python train.py --dataset="short read English sentences (LibriTTS-R)" --time_shift_ms=100 --n_mels=64 --hop_length=160 --spec_augment=true --activation="relu" --moe="soft" --layers=8 --final_lr_fraction=0.01 --warmup_steps=760
Rows from block 5 of a small CTC audio transcriber, named by matrix and row number. Rows with one number within an expert belong to one neuron, the router's apart. Each number is 500 + 50 x the weight over its row's rms, rounded and kept within 0 to 999. All counts start at 0. Numbers have three digits each. After the name is the row's rms in percent of the matrix's.
Before each expert's rows are labels from the 100 clips, of 14848, where the router gives the expert most weight on average: "strongest on" is what is common among them. Only what is clearly more common there than usual is listed. The data: short read English sentences (LibriTTS-R).
# router: slot weights (model.blocks.5.mlp.router.weight, 16x192, trained with AdamW), inputs 0-191
# up: expert up (model.blocks.5.mlp.up, 8x96x192), inputs 0-191
# down: expert down (model.blocks.5.mlp.down, 8x192x96, transposed), outputs 0-191

# expert 1
strongest on: the word "i"; the word "you"
router.2 097:507447443467448536484422508483453478463555414448557515609530500504542544515550563480504486575534602513506585445538548457521482415520500508473508456435439498540500527450436432584481398448438509514561421487475501468489526549444447450528613472554497493524440480474413455471504518469483502528517513526498488512540466576460427444569525511387437471496431492380549622395491389564407540545356433518537561566579580633522481510500568598473532441447520520504510580561489534482444479485524475511492480526433507514409513504426491554482493489446504450523550546430469484506508496498528522464
router.3 088:501420522408492572473396582481488513463497455442525468520542461582485536548564593555484520512512522472419535381505543525477487422525518538484587424438505505549536502462491443584476422471422541522567463464457528448501488524458495437545594489475507452569475453440407518481505465472549487478527581541561486528539445529466457507574454585355509497536490502389528493448494404531462560508379352481530550551470520489474457436444539486421427361399479460480510545569479511443485511495522513528513532513446476516421469500430521542489499517441476405555547498468548483532544512555543582489
up.0 096:501519470493505495446560590530468500565491559484574549526569517506490486659396564502487381497481487561477513556503542433458533457514542513552475498491529433562449458517631534487512534559513427607499510348484556517466471471427504522532478555643487445554528526449600494562501628558500551477418452585530416485476472443489490519495494442457426479511459556509568547529548413515449536524556477494438553506454494408528491565406473499513438538498547529468552455548461498510430513456522480562504521440485479436569573555545581589518590459527561503489547478462555503459498515502464514541
down.0 101:442522498440515421502550541431526479521485514537533489492405509487454563429544588467466496470576513466570514539566528528521503532501581515602523420502499594514526552475481587499488507457558530466477526400566504535460445550600492404524479475531455493517517528506541513490472468415475480429520442435541561525597492553507649443373499543519580532494492408540444541465501618498567451463516456498512525545467495537581493502514452445519601489456528572605486539467541418426465412433453551477348523443548580480526517494481497430550526503431470505453475484508440459457408564495545518554
up.1 096:488440567606534461606446474393437549535505491494533527556529500480484482484502585476475551518588609489459511457485506484617540479486555490509401521503498493544420453585486470522552530509550550433454495365470587559474505430461601530448475466523532414515534471502544475510419530484437594494388507450576442539618458539514555548474471517514568472493457464441496500545464572401412555541474470497559440444540489445435538440510465576549461476420552521441549476420513445494500477510528395561508555517545530495459447536504544485563473573455564459463490437474445460406482499550493528543
down.1 109:513537481440454524424476510521502525591505427539542486472374611539427538410482455491593493518508488492505498523499466504440506503539430531504528570508547539522528549458501557505534544405458491447415424614466502521532575416522515549536362517506484478520434488578559546541476625495496455526455452556517420466420523477535395535401453615585464507435518505460449547481492524502477530466499545530521555503572459503573542377409553497526494537612448487537494475492522552510530473505444553496488537558545558577496437533545418481500466595496531522423544469565487499443452590541445537446
up.2 097:438438491465386505494446455502538531540411516522432494360500443455408451434404576532552542548473445470561506455496423480453461575480477511527522545498549537578421452477471521466544461546519502521418513410495508562547521518511534466401468442494463530497412454565498572464528492478426475589407512511533507556415453375342502487427498466548462457440471504527488336604429473541488486515439501557516529480526497524489490417534424480471467481535575526522463519542455439498513492468443521445530534417514517495474461465525456478458475600470490540466458489581456468454496457416467553473
down.2 106:513530536491469454608504444515558494494529503461579485519416478505589538510535463503457492559529514468366568544456499484603528652470602559609523419544453445509536478613530542551524518484446539474463624457459447507560449516533522522487499470477505513511530601486441422541542456498551541499540523441479467532464547496465439499515515455494432578523581482555445480415410523446530482485560563482545443573474476534506498501534519363406572466523598551460457437503463540530450526470552466416513456517545525531538476526506442534522507550475585461454495547466579566495589487602491417481

# expert 3
strongest on: the word "it"; the word "is"; the word "of"
router.6 090:560452427456550580523561553437486525490411459438555554512534483551533490462485545464349505486540484530415438421417569503448501501534587551437560504592541454523525461515502532539491491454491539578498490490549546552475501513553588503451500476424513478435454461485576502494488503488566509441536570440517512554561490611589582579490429550456584601534504567494523532549525583511544484531534466541527535427471422370451494506437464389438410471425487474481550512459493575459508612409449507494525562549479545522434465528554526480527473523512461447584561483482499481573561530527513560529
router.7 084:535467411506486587552554497480459489540534417383585573496539559527571472452497491442351510485584474606486437506518571441466477409537559560456494488602505438539455499460466438580505497498490523516490427481556543517521503557526485527484493484447466515399477514470517464495494558457542538504504494427502521548598510601588499521595493440448505568502469562467496664501587544574489557551486560568560605500547525536572556579470507515529532475436599492523479536522519591458520562418447508499447495516433536477447472534504525467471508540549480542540530516476417508537513439568439586476
up.7 098:544398560493519439458496486476525436508468455504469475428456554422483505455428409485485512586476565451523431543538440497497469581479535445560576592496472539563476548516569435568511479517467532506520533450476640420585455413540498442480609483526443578418503482465457535504511434474493476452507538434538436535533478480429531520516511494564447555474560434414485481566506433506496491470496539456594441570454521503523536565573557451478455555452511500544437579620500415453542506588483491414502536513562489451527595503472498492443516522486581536505391484504407426438399486429448500494
down.7 103:455550498501461496504547410443496428492481590635505512487519470519524458402458514550476560491523489525367580486550458465624495433455604437470451496464523491476509400476479539484456473540533495590403564512451420515464540508539502474504479370450450639517599474588547516509444499513470612525449459510485538507429437464545472464500582512439553480466519523518558506468548545491523401525514416562487492460494568542567554494381505528465607556508518474510517483554530508512405517470525452481505423463472512467532493499473537542461502539452514562577584535490435490527422467559441439439
up.8 096:489571449559491416551455447529547484544480563467498543530492464532423554494539500522495468491377469493560498521439493482447499577436484619430548442515580574480482497456453437567456446494601525531401519519477507513520525357445436492484508549414513437406573335547451499580468469553411535504396562443437412532513543502437519551545464486490564498473471453406519506539449529504431476568506466474522556494559473441400584478495547481477514508537456427566474507578452476488490460493482570461545492482438536427439549597485440468532536480468458467589481513519504527413485503472549486476
down.8 097:402364542514505464488488437497451433469456485439520505580563492588527449549488548610489501498536451530437547543506486479573533582457442336518544577469549455458516468500477518489528531663421554495474551509497461512527570515482502530576434477504505541492455440602509497484540522490502594464488477483542569511494442492608487495454484497551492448435516530579468503497515465423587553460454562483427591543458427494587526511537514475478472508363405457525457536577501574483595497530461470472513588461513529577456504480470519546485462511533413545512450571519498536436416528487426476521
up.9 096:443509529542488445560465439508422557513466464527508598550494531554516462496481545478548440472471494532569546521495531475544506471528472548500499544483616505423514524445408545417461544521595406535472425441457439433580449577441469497489457452519484551465524517445493520401504498487581513543485508487455378438482536541465631487527555501502611519445557523426488470533581492438533421510534416535587457523591556462463522548392409462522547499557463498592555435511435474534486513428448479459532468445434543509434531469428567502448551441512530544499519477580512494528539481566414508634
down.9 093:549469493463574564523487441574567502499620481484493407453523493567529492497488451555521497506506612465405505480629455504529484514458584462517464398483493506508460451518517514562466495462489459483467544644469445443445519418552555511491611488476506441591442494492444463539560468609507474514473536504526554448535514507594531449562454508473535426585380463555540524539450484575438494502484513514457554403417539488558435507510526546506509521441532511458416534546553555536505448531563521567463517458542467527572406548547498452554516554472491420477509589515547462518461514462379613452

# expert 4
strongest on: the word "not"
router.8 108:522543363575410615526518483465577473529583499464591499484459481435551538487477534551547557599593435558484454547604513438495493448500446503526481440514446535538520500460529484572484537415558493521493424517518487478479566525452443487486483438470511606456503483548548466551489539517551519513506480421555519540596415472604499479481455389467436567497368509457459628423605547536473487509395484527448482568527524587509548456531497612506536566511584453459490560556544470519459552473474448479431450469448565460548562532479514468530505512508472543457493489493434460489471465506433534452
router.9 102:518491397543408632510558477461594516506452510466600499437450395459503511467473579527539558528500393501376476486487504502433533536459456504530527481535528560555566472469545505526467565383566507547517458516494522455418577532509507495425449443446497568530512477583568483589512521529522480443525495441555486473562442485594458505415446495454468616501421554516469513460489597478522440461437416474405498501416408366425525384462453472423402561514548423435537514521521432515478559484469422530507502516465505503493467515525518488522491491473470484462503488542496426515559500498503505462
up.0 095:457429420471500462519437531543560484475585495566437562489467525518503606473540460547584485422468498461486555502505443483461477510471493501506539534555445507487490529447494537471404540502498455430555592441496561365462515478548476431486457518527543484491535488558525445491462498578450522483505515393517545552427476503493481569565585471449498429427577570559502522490452458544507516575504546589534623520556466525423505488474469448466513491563537451483515529493442502520484534355494497606573556478443546436466538463491561422560507370391457457494521412547496582579407453492565513415
down.0 098:531488548482487506449572599494558606481512554455469515464518497463529500556492524536471492498505488461505480383518547564558512542501462569488402508524513497477432504520499461517450438524593545545467500473470559616456507404455603613562488550480473491596485584406560488508549405503486494501483489647443456576487438469559516424370492580564448502529463416559578518425516497570541518457541401568565434504433529517554589547510490574506435478539521522566503456473475511495533424524547518461504459494470517506616478518473502529455528448453554555585459512513500582540513539533541397497
up.1 099:598514527419435428487592525449536487515470419539503489437383542483411624628527529506480507485569499459489465446528553457538575497506563499553573547576491497529567577506498401483539509500464428512513563491499512423577458510445502462419524542563374509514436542477482503402432454546493526504415501451467477473502404482493546449564483525524532463528471487540529554571497522386443484542593525453448502482523457432518455598477461487515508473502459415619483538461395508439498536498597579480511514530455487499539506561429455450465506469588532450479560515418491476525486446498564437446
down.1 097:452478490458460463435478439463539474513474594518524439519538432490520429457476406491424496482485526487497474558556479395481564582496554523513414536435392499512466486469499407488445518549482365540528495510428491528600518504536491487518523417544604477590509600487541430434558477564492505458417543448479546424519550527600486637444492566466587483467478416551428499459519552492462571512506452486556492484570422576475521472501521456446531495479463471372481478518481508384552498495439479481462483467559397583433476494520493479494392547471484534512497554545530422485565418495542532499
up.2 095:501502386485551507463534500462462431487503543509571557401505559478512599478517537624530461538485480498497540417410508421541577502452426483471520470539563466532507459466449391494567507421468424475502423496511475509577423527539473530414491553490413557581472453526582472433495458460516553447443574538485478505460440446502541520501406494504473543464430547498571525538483433452521498584382510522473488451511538483482409577535449380449477544537521550516403440505435510456537478420481562542492360523519477495433546526413585607529497498460521528514492415527552495439513477437535477527
down.2 090:522510515503481462499478499483548547539502539429434486486489469526539455471449474348515481491512460467486440510557402465474499527562478489462538475527410523481554553439503547517520452469463406552593476442418424421544436489408438527506486557569619507645573497503392508475543422517497577517648551440473484547542517559450506572495514503455458562555522452547440475511572534537553513577537507514452498412509575494522421468509569490517491442449491408542521533436507516574557456473582588529565618515507527484542496419507535409540580414543469445524491509473464528526506514437511440526

# expert 7
strongest on: the word "the"; the word "a"
router.14 091:556377438491530559519482485488573515479422537467526489463481496452542543479427520538446405491503446483453466438414555474487547454521464492544554519440523438542529439431481474538485428320396541516504556519550523475470519474527403539394520492450457610514501510556575511513494437489525514458512621503599497540540491607608519509392502492441494562592476568511523526477495456409480486525500421468563499555481506432533453435512403453455462550509530389441499484540484499438500511536460492467534509509541575535394423487485533537492520500513464383434555399499490487529537490540454467494
router.15 089:570380402479451597502482517517543473531509531438525496491490557470576501523376474535436426464484508510518510552452527443491582464544414575508465475459417435595459453430496491481467450369425563481488468521494485505507537490543430568429598512509449627476463484590584526485529505459537548489517524454574498540497493531574511484427491447397559587569444597500568602438570425475502521509492494490608476598515561495546483452468487513480523516484598455432487512575493531425462550502448525505531472489514593491475493513441497471506506495513457464395540441482483527581484503535402523463
up.7 098:420571389508493491487486522499570580468545400591422519534455460435499427563412439496486605569482479519590431477542551482486458516456589509544480489544597470538584589507487402480494494453507496467582493501535581481517490534596506595542545494472450481429508520519522431453489435495535464472534404546462546379457565507542457545585523444536494550517501512447613522454481563474550504519444465554570509513482506427463545506557495443574512509456486482633511588515438526510527538482527567464420535563512474508468475514513514464460537486467509519502607573482547585507591425440529548444
down.7 096:502504447466512461512526544630496469424469542573444491451462524452474528485541528532450501497532525550547496526475536438604544496433521595532470554441513411547562533437514465461515555583484521494555492475536489451532492544520492391460470521475413517493554470467394463436489552537504452423456520446521537508531522471541471449444540607475446493426545528505477406585433435445561595449606424430451483486438515618532446537512481444441480552467536476496474612435454479451491495480467440516479497414467530476437497542453461467574495504420618535474380529487503499369498552467444412465
up.8 110:535605408457524484458462481535561509417514576439528532486528462542546523452527542518525531487474565570431485545491439475621454486563478576560569350535486500466444527492508563522539579452532409436543538531521519495483527563569507435478381447597537563553579562457543556416582524448468495508516459538540443499540585494443542536561500548439440447490540503442545541496591509512515457573463455515453531555518559467473560411538469473498582432435541500486523478466434518447503440431459492481503618491437468531396445556502456511495509483504509530522490533602559532641475489551488484525
down.8 104:530443471455461464516520554461472465455481499472591472520565483485426460506531419434507504562553481495454505505498525457416486465473512474409464490426454542407542463479439503540485535445558422449547539516509469574611472467456537555552415571538536524463528527573488467447525621575507486438511524488469451543587454436527433533569526483399541594468456482603349523546468507494496495473502532496502547497509484470565512429518467467580568536618423475484569463423476432519427423493447486497573458544542450609510579545544512523549529436517486457508584398543442590529557493594504509493
up.9 100:545406523524476610504527403447567592516500501485447487427503415562542551533525506437539554543561463509486439433582554453483468512476462524505582507436552506511527484586510548497621531461507546456585503412499396537464538559537489497491551468482566493438557432491606495495475503521557435437466488521555501509506471432467519461533465552475540460526520539530456522585504484507497417476518416544397528477534611464515469522524463575522397447494577382552555531357486486546553440458473464469492551553520460422499455486498554629460599548525585477553512478495484531574492528446554484459
down.9 100:479546546496462468469530529527482484575494430471541533610518536534536582442561399510457549503551488491461516493465385488501468451537533486580559575548517533497463396508444447543492366494523519490545514548444486478498550521524509520561567507447527553503548458477371469517504462474493605475543449501478474474464500593467495494524488374370393519525488504445520571507532443491505471377434488481524460473552476467567492487529536555536419435461313444569515490519545526559514496372506582533458507487516494484589534401503482471455574421549523481557444482471545460455506468487485565441