config.toml
n_mels = 64
norm_position = "pre"
moe = "soft"
subsampling = 2
positions = "sincos"
residual_init = "zero_last"
orthogonalizer = "newton_schulz_5"
final_lr_fraction = 0.01
Rows from block 5 of a small CTC audio transcriber, named by matrix and row number. Rows with one number within an expert belong to one neuron, the router's apart. Each number is 500 + 25 x the weight over its row's rms, rounded and kept within 0 to 999. All counts start at 0. Numbers have three digits each.
Before each expert's rows are labels from the 100 clips, of 14848, where the router gives the expert most weight on average: "strongest on" is what is common among them. Only what is clearly more common there than usual is listed. The data: short read English sentences (LibriTTS-R).
# router: slot weights (model.blocks.5.mlp.router.weight, 16x192, trained with AdamW), inputs 0-191
# up: expert up (model.blocks.5.mlp.up, 8x96x192), inputs 0-191
# down: expert down (model.blocks.5.mlp.down, 8x192x96, transposed), outputs 0-191

# expert 4
strongest on: the word "not"
router.8:511521431538455557513509492483538487514542499482546499492480491468526519494488517526524528549546468529492477524552507469498496474500473501513491470507473517519510500480515492536492519457529497511497462509509494489490533512476471494493492469485506553478502491524524483525494519508525509507503490461527509520548458486552500489490478445484468534499434504479480564462553524518486494504448492513474491534513512543504524478516499556503518533506542477480495530528522485509480526487487474489465475485474533480524531516489507484515503506504486522478496495496467480495485483503466517476
router.9:509495448522454566505529489480547508503476505483550500469475448479502506483487539513520529514500447500438488493493502501467517518480478502515514490518514530528533486484522502513484532441533503523509479508497511477459538516505504497463474472473499534515506488541534491545506510514511490472513498470528493486531471493547479502457473498477484558500460527508484507480495548489511470481469458487452499500458454433463512442481477486462451530507524461467519507511511466508489529492484461515504501508482503501496484507513509494511496496487485492481501494521498463507529500499501503481
up.3:468502539444490479492475490527481531528488470503495518500494479527487504526498505496480500487485501539535489493505517523524529503528456484501502503502453513481564445543494536534486467483517463454505526489530516527463481533499488489479524477532515505550521527481520464488525485504505543470542529526515506509554473458481445502491479522516531510510491486460475473508488511478531508502477502541450479488503502466509502546547471514510481547516455529484520487473527501521488482475470487457509486561494506504479505478525499481478524491484473515523511485524519483524509543513528506460
down.3:509496504494530485529503537520451485533487545476513518478512512535467481521531519511484473509473510461475531518509505562495483486485494473504492519506504556510504503480487524476549454499480507523484501518514519480474534461534524505509446500461459546460517515502497507499531485499457496537475509494535512506520506485503529428527505493499493494469526510536509494534524492529452489540487539508487547496469500501524474505489503529499492507513524522522546499489484492471481494533540560498522508474514493491510447540482495505465515456468466526462470538516540519496474519479480494531
up.4:469521474495523475515473494512524524539506501483501557501500479491482513494444476514518511464552488526490458502515500515499508511498495502541560495465500513488458494522473494539478497490515510465490468500481523504478506485476471548503544514475545505554443506488449533474524446494487478515465503508503491488472516514527525532482499524502508476503488526474480499470489477488448455539524497517470518471528496524458496510466479529465538471508507488473517466477499496475500477504466523518518485508511503527480542508485508510517451473477533504441539495506552502534490518491449524507
down.4:496537451439512476478511490510463501496513502476475493458478546497521548501451500492497542512489506508515517552460484487496470481512491458495507467533507484522523460539468505500475500509522567484468522489473477504458528475469496481491490497462539535517469502534516482511496498497506486481489525490478493449436486513496468498515506504482457490454498508464498507525483502450518527489470482517477500521487482543530494497492525548494519512544469473498538494543499490515472541454491529500468521478511518512493468545536509497501486513504554514517475500481539475477500493535521522509
up.5:519525483449514534485545522510506499531520510514476535423503512545523446496518489548526462504513470488523511471492531493496486530501484509506530499520482477512470496497484505443527528497521493484530485500529498511542519479434482527516478506546533481493536485490502502491537472541505461472508502479506505501504521504518468509500493467498509432475486538505499500490490523492500513526469500498439515435515506478533512477527504522483491463505522503524481506490502519470509529519490530478540549502495473451516440525538523481491503476479483472496497513542476507477547480508521511485
down.5:492492461516474462502494479526530471492490496516493536518480507534486496500506460476476523493476526488452483499516498557524553517496474517500485475474516488532478493497489511507488471469501508481505525479510492480450489523506525525488508471551548524519478498527478510507507487493566491506490502506551520454520470515524473496506513483498518507505509501482482500491465506526510535469483520472562492494513499504491467490457491507484530548559489503549489491479500502576514477462494559493523470484493518482485541489509464486513470463440519522448475482552511494493483551496532491497

# expert 1
strongest on: the word "i"; the word "you"
router.2:504473471483474518492461504491477489482527457474529507554515500502521522508525532490502493538517551507503543472519524479511491457510500504487504478468470499520500514475468466542490449474469504507530460493487501484494513524472473475514557486527499497512470490487457477485502509485491501514509506513499494506520483538480464472535512506443468485498466496440525561447496445532453520523428467509519531533540540566511491505500534549487516471474510510502505540531494517491472489493512488505496490513467504507455507502463495527491496494473502475511525523465484492503504498499514511482
router.3:501460511454496536486448541491494507481498477471513484510521481541492518524532546527492510506506511486460518440502522512489493461513509519492544462469503502525518501481495472542488461486461520511533481482478514474500494512479498468522547494487503476534488477470454509490503482486525494489513540520530493514520473514483478504537477542428504499518495501444514496474497452516481530504440426491515525526485510495487478468472519493460463430449490480490505523535490506471493506497511506514506516507473488508461484500465511521494500509471488452527523499484524491516522506528521541494
up.3:492511487499489477482567479504477517479496500518565474513467493495524468471501517571497494511478526497499473504512469505462535485479453492472501497479537469493490503500460490491507494570502534501517523489506511520509519515512528501506469462507471541527466534467512536565493512485459489498504494491547493460486466502483495524473523535502452527499524540544477490530548522455463499516506497485486508518504508585499508477515504451496522486511483482493461485512534506507532482492504505453464506474512515515491519515487506520515497492527556485484481484499455477515481507465485508517
down.3:496503478503475522455487464465462509508526481511514520462422535492487492511495504497483524476499462498496501509512508555505493541507523516541520461503511495504491478479523494473497510475508507487486537517556504527483476507537490501478512488522524490492505523571482509453494515517525513481468492488471491506516488499516493488519539502458533495505501474497544489498492476527504476484468487549544523529501511472503499534501487502489502485497506505503503482517564502490520480469517510464526483517502542516503505446432484472486449504451438496480487542531476495474572540543502510481
up.4:466481492533471485536534531494496500476510489527510510469492505518476520500468465508486497492513488492516489465475491508473533501552503513554487471485507444477506517448522474519483486535486502429516499483513517502524477535511477537534529456487495485504515504478493505492488448511522449510474526484470509523526506517491553521509537507505492513474549523490543491507474497455469519527515476555492522467546464505465480526509558536511492494502479455482499570537531497459483499484453496471501485480493512479470499478505521455526486504531506467521503483520490487513463482497504505501
down.4:546471488458508505455514519483475481517492549476449468520514518527514496531504507503509534491520529522504491538464503540505509521552492493468482519559494535495473528487451549509526518484520522495493470508538529473499530519531466544506508513485518524480457473498480452518513512547485460501474535513496485469513521460504530491508439538489482463517527542519484534510489534477523484531457504524502490470502494515488510530489498461536515527479510476519471507498480482501460527501559512527512518486494523466511508504501510480494475504495497509525476489546544530543501498508475523522
up.5:515474539492502451496496423505474499504512466478497469504504490521472512529546466478467537462508570484482489468480478507487484490480498495531514508442494492487489471471460513494497524499528497515492532448508537542527495483501480536446489512470553532461527534512494501444498499486485530521517505491519499468493472525503506472483508484498525483491460486562496510499482467524514501454473511512517469471508510521500529504512445526485484500533498471487473522466491534447543513520499479544477520505527497498538498496467486494526497508479483536491520486495480521471493549521508489505
down.5:464525477538518521483494509497541515517491499525480506513570506471501500543482538511501508504494426521492526496568508522475503514504447474462526544514511520512514522539503507483541510497502493490528479482518485469526498497520487468549508503520497490521513481523505498462483474483518485483509504527522476535550474471525557502516481458500490502498511504467511505492525493489493480504530491513465519509487524507456518472454497518575524501485525517529515463506458482514502489528497541431477499455525479518493511535501518472446519484542494495524483482505515484525475453512480514514

# expert 3
strongest on: the word "it"; the word "is"; the word "of"
router.6:530476464478525540512531526468493512495455479469528527506517491526517495481492522482424502493520492515458469460458534502474500500517544526468530502546520477511512480507501516520496495477495519539499495495525523526488501507526544502475500488462506489467477481492538501497494501494533504470518535470509506527531495555545541540495465525478542551517502534497512516524512542505522492516517483520514517464485461435475497503468482445469455486463493487490525506479496537479504556455475504497513531525490523511467483514527513490513486511506481474542530492491500490537531515514507530515
router.7:517484455503493544526527498490479495520517459441543537498519530513536486476498495471425505493542487553493469503509535470483489454518529530478497494551502469519477499480483469540502499499495511508495463490528521508511502528513493513492497492473483507450489507485508482497497529478521519502502497464501511524549505551544500511547497470474503534501485531483498582500544522537495528526493530534530552500523513518536528540485503507514516488468550496511489518511510545479510531459474504500473497508467518488474486517502512483485504520524490521520515508488459504519506470534470543488
up.10:501469475508507462508504514515495478517503518447479474509530477499458475494551534559497561461525499458498460446503470490500497487503505466528511531510523529478489513477485513475481554470516484523539462544507505505507483473509492501476478459480504522469530509490498551475494522514452513497432503518461507522503470472558510462510485456531493502514492501509520508512463487471502513481466485491545532508516513507490504470488519481498449467495535487494500469515536534488481518530495462541517505530528485498460516482462526519496484525474527536514480516507486502541482486517469503502
down.10:517534581468514517502493512517477487488523505560499499519463530507548512466466499476433487520469498520478549532549486547522497480467521526513501498474508483505465508515501502558498457513462501457481477494530494493512508496518480520521494499550499483526504521483488499493481457467560493502526542489532487468490532489494477546481507501502555489476494499479502496550515500524495490512520534540515503499477480506497501483492511495499523502491481465460499479482493466494480505485455512443506518468469529497578471483510476507472474529491491481505460491492538517490485491519493490482
up.11:467508555517497516479517488510522467494528531502482487507516521492506517488458510537527533518524517496502471526538497497516486490500492520512512468514513556508498483442551521473489530480507474497511510446502528526487458554494458473527450531445516523519513482522475487504472491482520501497499516550505458498535532503505520499514519510473525510489501497451553445502507496502489530491470462498498492462470515510469497494451495486509534538508531491477507552510482484482510499515460523472492512467548482531496543504480500502501531508459484503473508481529462476482511505461544489560
down.11:503509517473483483489497511502497504579532436520514498459507491517519474507490514497487477451492444476512502478475441546457504541471505469507467494512499461495499530539496490489503449507481506500518467527499455510518529544506531495504502484521508484512515491487491550494578471469502508520463503518508518465479478514518497486479495485495499481485534525504480527526447511486536469504522556553483539516500495506471484515512539530474456514504524490509509487513471526522522489508507504494513479503484471471521520464476479494525528514491517512500513521506431554512473500527489481472
up.12:497485515491471509493518527526513525522486460486528477485477499500472535521519478506499476490494477508534481525474473524518506502456492484467493483512525512462475458485519531470502476483471509528455475530516510532516495472485517513508447530483466493533446513495496488489511524488516480512470498500532443472494504483508523500524538495475495511504500516503443502483507499446490513485522447452518486490546454505505481438487548495529487479489495549539471488488521548505501546489544524519536496524531517523485525541547479497468486530497493480502470467459528487517508437473524480507
down.12:516533467497491511516475477513519509485537503526536468499516487466498512468543527489539457477496529499484502485527453478527508454503513497485478544505498488540514482533475507516502496518522481451477510511528451545481489486519509511458508498482522465551448519518522472490485489485468508469460553543474509546525495482495479500522504522519485528487480505488493477481460496519474476478541485473497551477438499549486488486515474528458518512499484484532500459481509551488482474502492549495504491475521469499492479497465497507493463497493493449481512519482539539501504466538516521462

# expert 7
strongest on: the word "the"; the word "a"
router.14:528439469495515530510491492494536508489461518484513494482491498476521521490464510519473453495502473491477483469457528487493523477511482496522527510470511469521515469466491487519493464410448521508502528510525511488485509487514451519447510496475479555507500505528538505506497468495512507479506560502550499520520496554554510505446501496471497531546488534506511513488498478455490493512500460484532500527490503466516476467506451476478481525504515444470499492520492499469500506518480496483517505505520538517447461493493517519496510500506482442467528449500495494515518495520477484497
router.15:535440451489475549501491508509522487516504515469512498495495528485538500511438487518468463482492504505509505526476513472495541482522457537504482487480459468548480477465498496491483475435462531490494484510497493502504518495522465534465549506504474564488481492545542513492515502480519524494509512477537499520498496515537506492464496473448529543535472548500534551469535463488501510504496497495554488549508530497523492476484494506490512508492549478466494506538497515463481525501474513503515486495507546496487496506471498486503503498506479482448520470491492513541492502518451511482
up.10:445534495486486514516460471466534545502498527493541478497516482544514479476481487472490508525489496469537481418508476504467461498501511469525500521524517533548500570510490496516454533472475519522473532490526477489548481479477507515508521519511495521462514500492498474507489517508466476506535470489494538510513523515452503531490470487515497493505559462480477515517490525533458545532482530557490466480488497530515454513515497518493465500498485486512526501519477498482515482493541490506508494484463520482529485505492486514483527541486536476473516552495510465548490489499479479506
down.10:549497460537505512467493540464466459494504511477471525476489529492524479522501442473497472516505518476505527499537506487498539507518498555489526484519493474477488467488481479422501509542527494523523507481525511478497545508481506494505509492452491487527519527529488503497526497527521467502522483484540496502476504461484564504547496472456492524539494497513477530520507501488525473521510494468509491505465493495513535556481518472513480476497495550476479473484549465500468540462486531478479500462488502531514506455458459450497497482470484513484498483456480506500506479483490472523
up.11:473458471533496528479505471510495458476505506512533495502487467538480502460488493492519515526480525488487534511504499531493469492503480470499521517516545520530445500476518483479525544503522508520478470491516513525462473547476499465531507483499506504531483523497466536513446520529529475493466472510559500492507462491495509511524480499536528528496505488514461495497479472472549486478484496509509461498498526521494566476507532511540493556510483512521501532531488492441465502548471535516498522499494527485534497547502453461542521532505476489497468520497522502539518497539548491499
down.11:482462530506535503527549506507488502496487493490454488497465497509452481513510507475489553479511531507464508474549505509489516503505502543520464492504485538530507520485475482505502491486509463516474469484509549478517521567487536510515508519542501528530490490492488520476496528532502481529497507523464467474564467475490487477452477527514507480467494492536515565501507517477494491521514500477502517507463516548528532513506504450493524478479462511508529508486517486454502540510577482488507519489513511471520481538554477515524491471494521484493517507562525495511515486511480550503
up.12:495560511473523534514514539501513492497510484526499489500484465526469512516528488461474492472556485512483471525533495455518499499526551550524561452538500529496526486509499503487485500462492499503481458483507491535525512523478532518513478525495529502521469522450514477496509512485492511500510544524507492482478512477525460521522511494502471525437517521541506487468464495480512479488552506542491485475501497539482542534492520507541456508518480494524483468513514515496502507464509518509487490522492506536505464537524483476533479549476531491455502498486569455484503470517514513521
down.12:475466494484516466551479478520512545457514539497520511498516502542481494518494527495479490508537490511512531486505479490495498450454480440489487511515540505518499489534529516470515514513511493473512519505526490534518505502515458476495513515511500485510500503517502499453487501508510556456489481524452455474509478486525465496507509537505499482537428505472501485472489487511541456509523481550475538524490435524433490500515518472496527496484521496544502535521506538510525503506491510472502504509510483487542546501476549507504475494501522509506460496473474453477501473472474527553